config = dict(
    model='image inpainting model',
    train_examples=155796,
    horizontal_flip=True,
    final_lr_fraction=0,
)
Rows from block 3, named by matrix and row number. Rows with one number belong to one channel. Each number is 200 + 20 x the weight over its row's rms, rounded and kept within 0 to 999. All counts start at 0. After the name is the row's rms in percent of the matrix's.
# convs0: first 3x3 conv (model.mid.1.convs.0.weight, 288x288x3x3), inputs 20-29, a 3x3 kernel for each
# convs1: second 3x3 conv (model.mid.1.convs.1.weight, 288x288x3x3, transposed), outputs 20-29, a 3x3 kernel for each
convs0.225,126,192,200,208,203,191,201,205,201,203,216,205,200,205,192,187,218,197,172,210,210,214,206,200,198,201,194,195,198,203,217,204,190,193,212,192,192,221,230,213,196,237,203,178,269,257,230,218,189,253,217,194,243,225,198,202,205,217,195,217,199,168,227,235,204,216,231,186,222,222,190,210,224,204,183,196,215,198,192,194,174,177,209,205,210,197,214,207,188,201,200
convs1.225,131,183,189,211,177,177,210,202,170,179,205,196,200,209,184,189,214,189,170,173,188,224,181,177,198,176,175,206,241,208,184,231,188,179,221,191,171,193,191,179,191,206,217,205,184,204,210,195,186,229,203,177,208,189,165,173,190,188,175,221,230,182,211,249,230,211,206,221,194,177,171,195,221,204,188,198,209,181,174,196,178,171,207,193,190,212,204,201,181,193,203
convs0.226,076,188,197,191,190,195,191,198,196,196,198,198,187,196,192,189,197,196,194,198,200,204,205,198,191,208,200,192,201,201,196,191,186,200,194,185,195,181,180,183,207,206,197,203,221,220,220,200,191,228,192,183,229,191,187,181,192,206,212,219,204,205,215,204,192,173,190,209,189,188,211,197,177,204,213,197,182,178,193,184,181,200,199,202,194,213,212,203,219,214,198
convs1.226,075,217,194,204,224,209,207,241,211,188,198,204,208,193,199,216,167,181,206,222,201,202,222,216,199,234,222,193,191,209,213,178,204,223,148,175,214,173,197,218,184,208,241,157,186,228,198,186,173,187,193,197,165,199,218,201,202,189,201,209,211,198,213,220,236,212,182,219,202,181,207,212,208,206,200,211,209,213,200,229,213,190,213,219,202,189,204,198,171,202,210
convs0.227,032,204,204,206,204,196,197,204,201,195,201,203,201,195,200,197,200,198,191,212,209,202,202,204,199,197,211,205,206,214,206,200,196,193,208,183,184,194,222,195,199,222,206,197,212,212,207,242,238,230,240,234,228,236,214,208,210,211,205,214,211,195,213,204,202,175,168,196,190,186,211,198,177,225,216,202,208,206,207,207,185,198,203,213,211,218,228,216,219,221,210
convs1.227,025,202,225,219,210,199,209,226,191,201,218,222,212,198,212,224,199,208,225,212,227,223,225,201,186,244,213,218,229,232,216,212,226,239,183,213,239,193,185,169,188,215,221,176,211,192,182,183,206,200,201,211,236,247,237,182,187,185,182,196,177,187,209,192,227,224,233,223,195,193,207,199,219,212,219,206,223,200,195,217,182,187,182,161,168,196,200,186,203,203,177
convs0.228,030,201,197,203,199,193,194,197,194,194,208,206,204,200,198,193,201,196,192,206,205,209,198,200,204,188,192,197,219,214,198,217,199,190,213,191,177,207,205,201,193,211,211,177,213,212,227,231,222,224,234,226,202,217,217,207,207,215,214,213,216,193,202,205,189,181,189,198,185,189,210,207,195,227,214,203,215,204,194,213,202,191,208,217,218,220,223,224,212,219,219
convs1.228,024,206,208,205,224,230,238,226,222,220,207,206,206,219,222,224,199,207,214,204,219,227,218,232,231,222,230,221,216,218,212,231,230,236,201,211,221,165,161,191,193,177,208,213,185,203,198,194,209,189,190,206,201,204,215,174,177,178,185,188,199,204,205,218,206,219,207,202,195,173,170,183,188,216,212,218,214,213,207,210,202,191,169,174,175,156,157,161,169,167,176
convs0.229,167,232,221,212,210,201,194,205,203,200,192,189,203,207,202,205,211,209,201,228,214,220,216,191,201,209,206,205,180,176,181,207,203,202,210,214,217,205,155,177,178,160,191,200,198,210,197,173,194,199,178,207,201,212,229,231,203,195,214,203,194,212,216,211,179,185,177,192,200,194,189,196,198,169,181,219,195,194,214,201,199,196,202,207,211,216,218,208,203,195,200
convs1.229,172,200,202,180,200,205,197,200,203,198,192,173,175,206,203,201,219,222,214,191,193,189,195,191,184,197,198,186,166,151,168,196,203,208,226,248,236,184,178,185,210,199,197,252,234,211,207,227,216,197,190,189,217,190,185,201,192,196,203,179,177,215,184,177,181,190,205,195,206,195,195,206,191,192,186,198,195,197,212,184,215,224,200,207,238,214,194,194,208,172,169
convs0.230,071,203,200,203,204,199,206,196,192,195,206,204,208,195,190,202,193,183,194,203,201,197,199,199,201,194,190,190,202,216,211,189,194,198,175,180,189,183,213,202,169,195,189,158,193,205,239,234,200,247,268,256,225,250,252,190,193,183,195,187,175,200,190,183,210,209,186,208,211,191,203,225,216,229,230,192,209,212,193,181,192,196,204,214,200,189,199,202,194,202,204
convs1.230,059,190,204,211,210,207,222,198,189,198,200,214,210,199,203,206,193,190,195,200,203,211,184,205,217,180,192,191,215,241,220,224,230,225,214,196,205,186,204,235,173,192,235,186,193,232,159,181,226,143,187,220,139,173,184,207,207,213,189,202,213,182,201,217,190,199,186,171,196,192,170,187,208,208,208,185,209,202,188,229,205,193,185,185,172,154,175,168,165,193,203
convs0.231,030,197,194,209,197,197,200,200,198,198,204,202,202,201,193,191,199,191,187,207,207,208,197,204,208,194,202,199,220,200,192,210,189,176,199,179,179,212,234,209,214,221,224,178,197,202,219,226,216,227,235,219,219,226,209,209,214,218,204,210,217,187,200,210,194,195,187,199,185,189,216,201,195,226,201,200,204,201,201,203,189,181,222,230,222,225,222,222,206,209,218
convs1.231,027,203,193,185,195,211,236,198,215,228,213,208,200,220,217,220,214,211,216,194,216,226,199,219,231,220,217,212,233,213,199,238,215,227,219,209,231,204,177,147,167,176,171,184,189,187,194,173,161,196,181,172,219,198,183,184,182,181,184,181,169,196,206,203,204,219,224,219,194,160,209,195,174,204,215,230,206,219,239,199,198,202,183,177,171,176,170,143,194,186,156
convs0.232,067,212,215,211,199,207,200,198,199,197,204,201,202,192,194,193,188,189,195,203,195,191,197,198,201,198,196,203,211,212,213,194,193,211,195,188,204,213,179,182,211,189,207,243,221,217,224,223,221,223,227,219,236,240,232,210,199,185,198,187,201,205,192,202,216,190,201,209,193,183,199,200,191,191,193,195,191,183,184,202,192,202,205,196,171,189,187,178,199,195,188
convs1.232,059,197,169,168,182,168,190,191,199,210,193,207,204,196,217,194,194,206,192,190,173,173,191,191,217,204,204,213,203,234,226,178,226,205,167,192,186,201,206,235,199,214,209,224,235,209,244,206,217,217,189,198,236,213,219,190,194,208,208,200,214,214,204,189,227,237,224,191,219,232,189,206,214,193,196,177,186,202,194,193,206,212,209,234,205,212,209,177,210,195,181
convs0.233,185,219,221,207,212,197,199,214,198,199,201,190,190,215,192,198,226,213,199,221,208,200,222,204,203,219,204,212,189,167,186,220,195,200,233,233,215,228,168,194,211,180,205,207,204,210,212,178,172,216,203,199,215,212,229,215,196,201,213,204,191,225,212,190,187,193,183,198,183,168,225,206,208,188,209,206,221,202,218,219,213,204,195,179,174,227,216,197,217,219,212
convs1.233,182,213,217,199,187,186,199,185,205,214,202,190,185,212,221,206,203,214,213,198,195,198,214,204,197,209,212,201,190,173,178,213,213,204,222,239,231,196,192,198,228,210,200,248,254,231,163,186,190,179,170,165,218,189,186,224,217,198,225,198,183,229,216,206,158,175,183,201,205,184,208,198,185,180,178,203,178,186,220,185,211,214,188,203,212,202,185,182,232,187,179
convs0.234,028,204,199,201,200,195,196,198,192,191,207,206,204,201,196,196,202,197,194,207,206,208,199,199,201,190,196,194,219,212,204,213,196,194,211,191,182,199,212,204,191,217,202,177,206,213,222,237,224,228,241,230,219,225,222,206,212,216,208,213,210,193,200,203,183,185,183,197,192,184,209,208,194,222,213,200,208,202,191,207,198,192,206,216,216,214,221,219,210,213,212
convs1.234,020,211,213,215,221,217,220,229,209,201,211,209,212,218,218,223,202,204,216,210,214,217,216,222,222,222,232,219,223,223,219,235,235,246,210,207,230,178,178,197,194,181,199,202,180,190,197,195,216,179,183,203,186,203,216,178,179,181,181,190,195,198,205,204,214,212,211,208,202,206,178,189,212,217,215,211,220,214,200,214,201,189,173,177,174,152,162,161,159,174,179
convs0.235,033,208,206,208,204,203,201,203,201,196,199,203,202,192,196,196,192,196,197,209,207,207,197,204,204,194,200,197,213,200,194,193,194,195,189,189,186,203,210,188,197,230,211,189,217,203,219,244,249,236,250,251,229,235,232,209,209,203,205,214,208,193,198,192,202,190,180,186,181,172,195,212,184,216,215,205,192,206,193,208,203,191,215,211,205,197,203,213,202,215,207
convs1.235,025,215,195,199,220,186,181,218,199,208,204,208,225,204,194,208,213,196,210,209,195,207,203,204,238,215,204,218,230,228,226,227,209,225,223,193,225,194,209,180,175,207,210,177,203,227,203,196,201,199,203,208,214,219,206,184,192,193,184,199,195,188,201,199,247,248,272,229,209,227,207,187,192,206,199,180,205,205,195,210,205,205,206,215,188,178,202,182,175,199,184
convs0.236,094,204,199,206,204,198,203,203,192,199,197,194,202,208,188,205,214,191,199,188,181,192,194,186,186,200,195,192,216,211,226,218,206,218,196,207,207,212,205,225,171,220,235,145,189,217,243,235,218,244,257,233,218,232,211,192,197,199,179,192,188,188,201,201,200,190,193,225,224,220,207,200,206,206,196,197,222,215,213,190,181,198,197,190,186,215,201,199,205,205,203
convs1.236,097,176,187,223,174,195,221,183,178,173,194,202,201,190,200,204,197,198,190,184,187,214,204,199,183,208,197,183,173,197,211,166,201,209,174,200,199,150,179,215,144,169,220,191,178,208,143,153,182,138,167,201,162,188,200,208,206,210,189,189,210,197,198,230,162,180,168,192,189,166,201,214,226,199,207,196,214,212,168,203,189,151,171,178,165,177,181,188,194,206,226
convs0.237,037,208,203,204,208,204,200,207,204,200,208,201,193,204,201,192,207,201,196,212,207,202,202,203,199,200,203,199,214,202,192,206,197,191,200,187,172,194,217,201,181,221,216,168,209,210,216,235,218,228,246,210,205,221,190,202,210,213,208,214,214,193,200,201,194,180,164,191,186,182,207,215,194,234,214,207,217,212,196,222,204,187,218,228,222,221,229,229,206,218,214
convs1.237,033,214,214,227,199,196,211,209,191,197,208,208,220,202,195,214,205,201,218,211,218,239,197,196,222,227,204,213,225,229,215,212,205,212,203,203,222,177,203,176,162,192,192,170,187,189,202,193,204,184,193,203,202,203,215,198,200,193,187,192,196,189,189,201,229,219,230,237,204,201,217,194,200,199,205,204,204,198,196,207,199,179,193,182,164,195,194,179,184,188,186
convs0.238,027,203,202,205,200,198,196,194,194,193,208,207,205,197,197,196,197,195,193,207,208,211,196,201,205,186,197,196,210,204,193,201,193,192,205,189,189,199,207,195,202,219,215,195,220,213,220,238,240,230,244,240,212,229,229,210,212,218,210,214,213,187,200,200,190,185,185,188,189,186,205,205,187,214,208,201,195,194,184,204,195,186,203,211,216,206,211,214,204,207,207
convs1.238,018,213,199,189,221,213,214,217,214,223,212,206,210,221,216,220,209,209,218,214,211,215,209,218,231,214,220,227,227,218,211,241,230,236,216,210,233,180,171,179,189,185,193,180,185,201,210,197,196,199,188,192,204,204,207,172,177,188,181,183,182,189,196,192,250,253,246,220,213,212,191,188,192,210,207,202,215,217,216,217,216,215,197,198,187,170,174,157,172,181,168
convs0.239,030,204,202,205,202,195,194,198,193,189,210,205,202,200,197,191,201,199,192,208,209,211,198,202,205,187,196,197,216,205,190,206,195,184,207,190,177,202,208,196,188,213,202,182,208,213,237,240,228,232,239,225,209,224,216,209,213,213,211,213,212,192,196,200,182,184,184,191,183,184,205,208,198,223,213,202,207,200,187,209,202,188,207,214,213,211,220,220,210,214,216
convs1.239,021,215,202,194,225,221,216,230,214,211,204,206,207,220,223,222,209,216,216,211,219,214,213,227,220,209,217,225,218,222,218,236,232,240,218,220,226,178,168,185,198,177,195,210,188,187,202,178,196,189,180,189,196,197,202,177,180,180,184,182,186,200,198,198,213,227,226,199,201,194,167,177,181,216,223,221,217,217,213,215,205,210,172,178,171,156,164,159,164,166,157
convs0.240,146,198,210,205,195,187,189,190,188,194,189,208,217,192,193,202,196,201,207,196,191,203,196,185,200,207,195,202,202,220,231,201,202,212,195,201,209,201,191,194,210,192,213,217,206,184,249,233,210,234,221,198,232,231,219,197,187,195,219,208,199,223,212,183,196,175,209,200,184,200,203,176,184,194,210,229,186,195,234,193,207,247,200,190,197,213,207,189,208,209,193
convs1.240,171,193,206,206,224,241,226,217,221,181,199,199,192,208,219,217,181,185,189,190,200,189,214,241,201,203,239,186,178,186,199,210,228,240,184,188,201,200,179,218,225,174,212,214,175,214,230,229,229,220,203,216,232,231,249,196,186,190,209,195,191,219,212,213,196,221,187,184,229,204,188,237,220,181,191,193,188,213,213,180,206,193,192,200,204,167,157,178,168,175,212
convs0.241,171,208,195,195,210,194,185,205,199,200,214,195,203,223,196,194,231,203,196,204,192,199,207,190,186,195,198,193,203,200,209,220,190,191,227,214,214,206,177,204,185,200,255,190,193,262,206,195,155,207,219,219,179,206,209,211,198,205,195,202,201,194,203,223,192,203,231,229,218,248,226,198,233,212,196,193,223,203,191,207,179,174,214,210,195,235,211,215,218,223,224
convs1.241,186,178,182,218,184,199,236,192,180,195,207,200,196,201,190,202,207,184,190,186,186,214,221,200,191,210,183,180,189,177,195,180,180,208,180,190,206,153,171,193,159,197,216,184,201,228,170,185,194,176,191,196,192,186,184,199,191,175,201,202,177,207,230,225,185,189,193,205,190,173,204,219,216,206,202,221,210,193,203,181,164,171,190,182,184,206,194,196,220,214,223
convs0.242,138,181,191,196,177,181,187,176,181,189,203,199,204,194,189,200,195,194,199,195,194,190,190,195,201,190,191,204,222,203,190,206,184,178,191,192,189,214,191,179,188,193,190,180,196,180,190,190,205,174,195,224,217,236,258,200,195,180,195,189,178,192,202,197,185,198,185,182,179,190,176,172,198,190,177,164,188,198,219,170,206,219,186,193,181,180,184,192,170,178,182
convs1.242,143,196,187,219,189,217,259,188,214,230,204,199,185,207,203,191,196,199,183,190,210,238,176,211,219,176,213,226,208,202,203,222,217,211,223,214,191,235,231,220,193,200,194,176,179,161,180,174,162,173,164,168,168,172,170,225,217,179,196,193,198,177,189,208,173,191,160,202,198,171,208,219,219,188,200,247,198,220,225,222,227,216,184,190,171,184,170,156,187,181,171