From a checkpoint of a small image inpainting model.
Model: 6.49M parameters, 32-pixel images, arch unet, norm groupnorm, activation silu, widths [96, 192, 288].
Training: ademamix at rate 0.00185, 31200 steps.
Data: trained on photos of plants, animals and fungi (iNaturalist), 155796 training examples.
Rows from block 2, named by matrix and row number. Rows with one number belong to one channel. Each number is 50 + 12 x the weight over its row's rms, rounded and kept within 0 to 99. All counts start at 0. After the name is the row's rms in percent of the matrix's.
# convs0: first 3x3 conv (model.mid.0.convs.0.weight, 288x288x3x3), inputs 56-63, a 3x3 kernel for each
# convs1: second 3x3 conv (model.mid.0.convs.1.weight, 288x288x3x3, transposed), outputs 56-63, a 3x3 kernel for each
convs0.23 070:64 44 33 47 44 36 29 33 34 60 45 45 58 34 36 63 63 72 64 51 48 53 53 50 53 50 45 51 50 52 58 52 50 47 49 49 64 50 38 62 56 50 56 56 52 60 41 40 54 48 48 41 53 47 54 45 46 53 52 50 42 45 48 50 64 80 61 54 66 69 54 51
convs0.24 017:58 56 48 59 55 50 55 55 50 31 24 40 53 52 60 61 36 29 26 33 40 36 39 40 47 45 44 60 54 53 58 50 47 54 44 40 44 50 54 51 52 51 57 52 51 62 56 47 52 50 44 41 45 39 53 55 53 51 54 54 51 52 52 37 38 47 46 46 41 51 49 46
convs0.25 117:68 59 44 56 50 45 50 51 43 58 48 60 50 56 19 65 74 48 52 38 43 48 47 43 45 45 46 42 54 41 44 48 42 50 44 51 48 36 43 53 42 56 54 44 51 62 63 50 58 59 54 54 47 44 47 47 46 54 48 51 53 45 40 40 49 46 32 58 41 35 55 39
convs0.26 059:67 57 49 53 49 52 39 41 51 57 65 42 32 42 27 26 91 99 60 48 42 43 46 64 38 39 60 54 54 52 57 50 50 48 52 60 54 50 41 49 51 60 37 46 60 54 48 47 48 37 48 47 40 56 57 52 53 55 50 47 48 50 50 42 56 66 50 55 78 51 67 63
convs0.27 026:56 48 44 63 56 50 60 58 61 26 29 44 32 83 99 49 60 79 27 30 36 29 35 41 46 51 50 55 54 52 56 55 53 55 49 45 42 49 51 44 51 52 57 62 55 60 54 52 60 46 50 46 41 50 58 56 56 58 56 50 51 51 49 48 48 64 49 51 51 55 49 35
convs0.28 076:59 56 36 46 49 36 37 47 47 73 62 74 85 49 36 45 49 72 69 45 41 64 41 34 48 40 54 53 58 44 43 44 43 55 43 42 49 46 40 55 42 41 59 47 49 58 74 44 55 60 49 51 50 51 49 53 41 48 50 45 50 51 44 52 35 41 32 37 51 46 56 46
convs0.29 016:61 54 42 60 55 47 48 52 50 43 36 45 52 55 41 44 49 40 40 33 34 37 37 41 37 44 51 60 56 49 60 50 42 56 51 46 50 49 46 49 49 51 50 51 53 63 62 48 55 53 50 40 42 48 52 53 50 53 51 54 51 50 50 34 39 44 35 47 47 52 53 50
convs0.30 015:56 54 46 51 47 48 42 44 50 29 30 33 40 53 56 52 54 64 35 35 38 34 35 44 40 40 45 62 57 50 58 53 47 53 47 46 49 54 52 49 52 56 52 52 55 54 56 51 46 43 44 33 36 40 53 54 53 53 52 50 51 50 49 41 36 51 47 44 53 53 49 50
convs0.31 020:44 54 50 42 45 46 55 53 51 33 30 30 47 36 56 40 27 55 44 41 39 44 36 42 52 42 43 63 53 44 54 53 44 52 48 45 51 51 52 55 47 49 62 51 51 42 48 50 37 45 37 38 37 36 56 56 56 52 55 47 52 52 47 44 36 33 49 37 40 48 45 46
convs0.32 140:55 53 52 28 48 48 27 55 59 63 76 82 67 53 78 58 37 49 35 48 61 35 43 49 46 41 47 60 60 55 63 59 54 58 53 49 36 55 64 43 48 47 49 44 45 55 53 51 54 63 47 44 48 31 46 49 59 50 56 62 43 50 54 48 54 64 51 47 57 49 42 60
convs0.33 164:48 53 34 56 48 36 46 41 35 43 42 20 24 28 32 63 64 43 48 51 42 35 52 49 54 62 52 54 51 54 58 48 48 58 43 40 59 62 53 53 57 53 64 64 52 60 47 43 54 37 30 54 53 55 57 62 53 52 52 53 52 47 45 38 31 40 37 44 38 62 46 46
convs0.34 145:44 40 43 49 43 44 61 57 52 35 27 22 09 21 22 26 34 37 53 55 69 44 44 65 53 46 52 55 47 60 49 42 56 32 42 47 66 59 54 52 43 50 43 34 41 48 35 48 49 42 60 45 52 54 52 47 43 53 43 47 58 53 47 46 37 39 47 42 45 46 49 54
convs0.35 019:58 54 50 60 56 52 55 60 52 46 43 38 47 48 26 32 34 12 39 38 38 48 47 38 45 49 54 56 57 57 53 51 48 55 55 46 48 50 52 46 50 51 48 53 51 61 54 43 47 51 49 35 41 41 51 53 54 50 53 56 49 52 50 37 44 47 28 42 33 37 44 39
convs0.36 102:47 43 48 37 32 41 39 38 36 55 42 31 34 39 31 70 91 45 57 47 55 46 45 42 68 58 46 56 47 55 46 53 56 44 42 58 61 52 59 43 57 60 53 54 53 64 51 50 60 58 62 50 40 50 55 57 60 51 52 54 47 42 42 53 58 67 52 58 52 47 45 39
convs0.37 104:43 48 46 62 57 58 66 52 55 47 51 44 52 56 67 50 55 79 41 54 65 48 56 58 37 47 44 46 54 55 45 52 64 48 44 46 47 57 56 48 56 59 45 49 47 44 41 40 47 52 50 51 50 48 41 44 41 47 53 52 51 57 58 52 65 78 45 50 64 53 53 43
convs0.38 024:42 50 46 49 51 47 52 57 49 34 28 52 59 61 40 41 33 08 38 41 43 52 49 40 63 53 43 61 55 54 55 50 51 51 45 44 45 48 49 51 49 44 61 48 42 52 44 45 44 52 42 34 51 42 49 49 49 48 49 45 51 49 45 48 46 42 47 42 35 41 36 43
convs0.39 019:53 49 39 51 53 45 45 51 45 44 54 79 52 56 67 66 57 67 37 37 37 42 42 42 44 39 38 57 54 50 57 50 44 51 48 42 46 49 52 52 51 51 58 50 47 57 56 50 48 49 42 40 42 43 46 46 46 47 47 45 48 45 44 44 42 47 47 46 45 54 52 53
convs0.40 139:46 50 62 40 34 51 57 38 42 31 35 25 19 58 42 41 53 76 63 53 51 56 47 58 55 38 40 53 56 47 59 46 49 54 47 52 57 54 53 50 43 61 54 44 49 46 56 61 38 35 40 52 40 40 54 57 62 51 42 46 59 54 44 47 44 41 44 50 70 48 51 47
convs0.41 154:50 58 59 41 32 36 52 37 36 45 27 14 29 47 31 52 70 61 59 54 53 54 47 58 59 65 53 47 53 52 55 59 52 44 56 60 56 57 59 52 51 59 50 52 49 49 46 55 42 42 43 44 39 44 60 65 66 49 50 45 52 53 42 52 64 52 45 60 53 44 52 26
convs0.42 020:50 49 41 54 55 47 52 56 47 50 49 58 63 53 43 56 36 22 39 37 37 42 41 41 48 46 41 57 54 49 57 48 40 54 50 40 45 46 49 53 51 49 58 52 45 63 56 49 57 52 46 40 47 45 45 48 47 47 48 47 47 44 44 46 45 41 45 50 41 53 48 45
convs0.43 030:48 42 41 58 56 47 52 53 52 88 58 57 46 37 52 66 64 79 40 41 45 29 41 54 43 49 54 56 48 48 62 49 49 51 47 46 44 46 49 49 49 50 51 51 46 62 54 47 65 48 51 50 43 48 44 51 54 51 47 54 50 46 48 48 56 52 47 62 50 62 58 47
convs0.44 175:52 55 48 38 48 50 47 48 56 53 63 73 57 25 19 59 36 15 50 50 52 48 41 38 46 49 49 61 58 42 62 51 29 57 42 29 47 45 48 49 44 38 54 49 35 63 64 40 48 55 54 32 41 50 52 57 54 48 51 47 51 43 41 61 40 59 54 39 31 61 46 38
convs1.23 070:62 55 54 58 52 50 53 43 40 59 41 29 56 44 35 44 52 48 51 50 57 61 56 57 66 62 55 50 47 47 51 37 40 54 48 38 54 52 38 51 35 38 54 47 46 52 39 43 62 44 70 68 59 60 66 63 45 47 47 48 53 50 51 85 39 44 53 33 46 37 49 52
convs1.24 013:35 44 48 40 46 39 55 58 35 47 40 45 44 38 39 48 41 41 73 65 45 63 65 48 62 78 64 54 49 50 55 46 38 45 52 43 46 50 60 50 50 50 46 54 50 50 62 62 68 55 27 65 54 28 57 51 51 62 50 48 53 37 44 42 45 49 51 42 43 40 37 44
convs1.25 111:54 49 43 67 41 29 59 38 29 46 42 55 42 35 47 38 37 38 55 51 49 65 55 51 66 55 48 49 54 61 39 52 62 39 44 43 41 54 66 44 59 61 46 47 45 42 32 35 53 25 27 36 21 38 49 57 60 53 52 52 46 52 61 52 44 48 46 47 59 43 47 60
convs1.26 059:47 48 50 58 54 59 53 47 46 55 43 35 56 50 49 36 44 49 40 53 72 58 51 69 60 35 47 43 51 44 45 45 53 62 53 46 46 52 39 45 41 43 59 43 47 36 26 32 30 36 98 36 40 75 55 54 50 42 53 52 44 58 51 71 37 39 46 45 47 34 62 51
convs1.27 024:34 47 52 48 55 44 54 53 48 55 47 41 48 53 53 36 48 48 63 63 49 52 62 62 67 71 75 52 36 36 47 40 32 47 54 52 50 41 38 49 43 36 58 56 51 55 61 51 52 50 32 32 43 57 61 56 53 52 50 45 34 35 45 54 38 48 60 43 42 34 45 42
convs1.28 075:51 51 52 59 48 43 56 42 31 50 45 46 51 57 61 32 60 56 51 43 45 80 51 31 73 43 26 54 50 47 48 44 44 49 50 44 46 50 56 51 55 53 62 61 55 42 55 67 29 40 62 48 30 16 47 57 58 46 55 51 61 55 49 44 42 53 26 43 59 43 65 65
convs1.29 012:42 46 44 51 45 36 52 43 27 54 38 34 46 43 48 35 35 47 58 53 52 72 60 43 73 66 43 49 53 51 45 42 36 48 47 35 49 53 56 48 46 50 47 50 48 48 49 58 50 40 56 52 37 30 59 55 52 54 48 53 57 50 54 52 42 46 38 39 51 37 46 58
convs1.30 011:41 47 48 52 54 53 53 56 57 43 35 39 41 44 45 34 41 49 70 69 58 66 65 65 77 63 63 51 51 41 45 42 45 49 44 52 54 50 45 48 40 47 50 46 52 50 62 58 43 61 58 38 46 59 66 51 49 56 52 48 47 53 50 52 35 47 48 39 43 33 44 44
convs1.31 018:39 45 59 43 54 69 42 44 73 47 47 50 45 51 45 47 55 42 55 62 55 66 61 61 69 52 55 48 55 49 58 59 58 59 47 63 49 53 47 64 61 56 63 60 68 39 60 65 39 78 55 40 73 59 64 53 49 53 53 49 48 51 46 47 49 57 54 53 45 54 52 39
convs1.32 144:36 46 51 57 44 41 67 49 39 44 57 83 47 52 69 44 46 55 69 59 43 61 47 44 67 60 59 64 41 38 53 33 41 50 38 46 53 41 46 46 36 44 49 42 44 57 53 55 66 50 34 41 24 42 37 40 55 43 53 58 41 48 58 48 62 71 43 49 60 29 37 53
convs1.33 167:25 30 38 47 37 26 63 58 40 58 61 74 54 45 42 69 55 52 44 54 47 26 63 55 44 63 46 60 49 43 46 51 55 39 54 47 59 53 51 39 47 52 45 53 49 42 44 49 75 55 24 48 30 16 57 47 43 57 41 45 43 40 49 64 48 61 62 50 70 51 51 62
convs1.34 138:60 58 55 39 43 48 36 58 50 54 60 45 57 65 46 57 62 54 50 44 46 28 37 45 32 38 42 48 50 54 47 47 51 49 45 48 59 47 45 49 40 51 48 46 48 60 44 31 56 63 66 61 82 79 42 48 54 51 54 62 64 62 64 57 54 55 61 55 57 53 56 55
convs1.35 017:45 46 43 48 46 37 49 50 29 42 43 42 41 46 56 41 44 49 60 51 51 64 52 37 55 61 45 44 46 50 47 41 39 47 53 41 41 49 61 44 48 59 43 52 49 48 57 66 54 41 42 63 37 16 52 53 55 62 54 48 57 43 48 38 53 52 43 50 55 54 51 53
convs1.36 099:42 49 55 43 44 38 38 41 35 57 39 34 68 43 39 74 64 57 65 57 54 48 53 59 58 60 57 51 46 63 42 45 65 28 33 53 57 60 62 42 53 58 44 52 65 55 42 32 71 47 50 51 48 59 63 63 47 50 48 44 48 48 48 57 46 36 59 40 38 41 48 61
convs1.37 111:58 51 50 46 51 41 39 46 19 50 43 35 39 39 39 68 63 54 66 68 62 56 60 67 34 45 67 50 47 45 47 51 39 43 49 51 54 61 65 46 57 48 44 42 47 34 38 29 43 55 32 57 59 54 45 48 58 62 54 52 72 55 45 57 48 39 55 48 39 59 59 58
convs1.38 023:35 42 45 30 36 33 38 52 40 34 39 37 42 43 49 40 46 41 64 58 46 56 55 45 52 64 58 45 49 45 48 50 42 37 47 42 42 48 52 49 55 52 40 51 50 40 59 56 62 55 23 61 57 28 57 52 58 68 56 49 62 54 51 37 51 58 57 54 57 61 51 55
convs1.39 016:46 49 42 46 47 40 45 48 38 41 41 48 37 39 47 29 39 40 68 64 53 66 63 56 68 72 66 49 46 41 43 40 36 42 45 40 47 45 47 43 39 41 42 42 41 53 67 65 58 55 43 45 34 21 58 54 59 58 55 54 57 51 52 50 49 55 49 47 50 42 42 43
convs1.40 137:39 42 49 51 53 69 52 43 73 51 36 42 60 58 62 51 58 66 53 55 65 57 53 75 63 32 56 54 55 46 56 55 72 43 33 76 55 59 55 53 51 62 52 48 77 47 41 41 51 85 73 27 71 99 48 53 49 42 53 47 45 62 39 52 48 45 48 42 37 43 52 47
convs1.41 154:45 40 40 48 54 49 46 49 66 63 45 39 56 50 41 57 55 53 50 52 52 53 64 68 50 44 72 48 39 45 52 62 66 51 43 73 45 52 56 53 70 69 57 66 83 44 39 39 63 86 60 51 92 94 52 58 52 44 46 47 50 46 31 54 49 47 53 35 37 58 45 45
convs1.42 018:44 47 44 44 49 42 46 48 36 42 41 42 43 39 37 26 28 37 65 58 48 67 65 45 66 75 49 51 47 46 45 41 41 42 48 37 42 43 51 40 40 46 38 47 41 53 60 61 66 48 35 59 28 12 57 57 61 55 52 59 56 48 61 46 50 56 47 49 55 46 38 49
convs1.43 029:36 41 44 45 53 57 58 52 40 49 66 59 48 46 49 45 39 52 46 48 56 48 59 58 65 75 45 50 39 44 53 45 47 59 55 38 39 36 51 40 36 40 57 55 40 53 49 46 57 40 47 43 16 22 59 61 57 40 47 64 48 44 61 53 69 53 46 58 56 33 34 49
convs1.44 180:42 55 60 57 53 40 58 53 39 56 46 61 47 39 42 41 34 34 38 56 49 54 61 42 61 63 44 60 58 45 48 51 49 48 53 52 54 51 50 47 56 60 46 53 56 59 77 85 64 56 25 58 21 00 57 51 50 53 47 43 59 48 47 52 48 68 43 45 58 46 46 49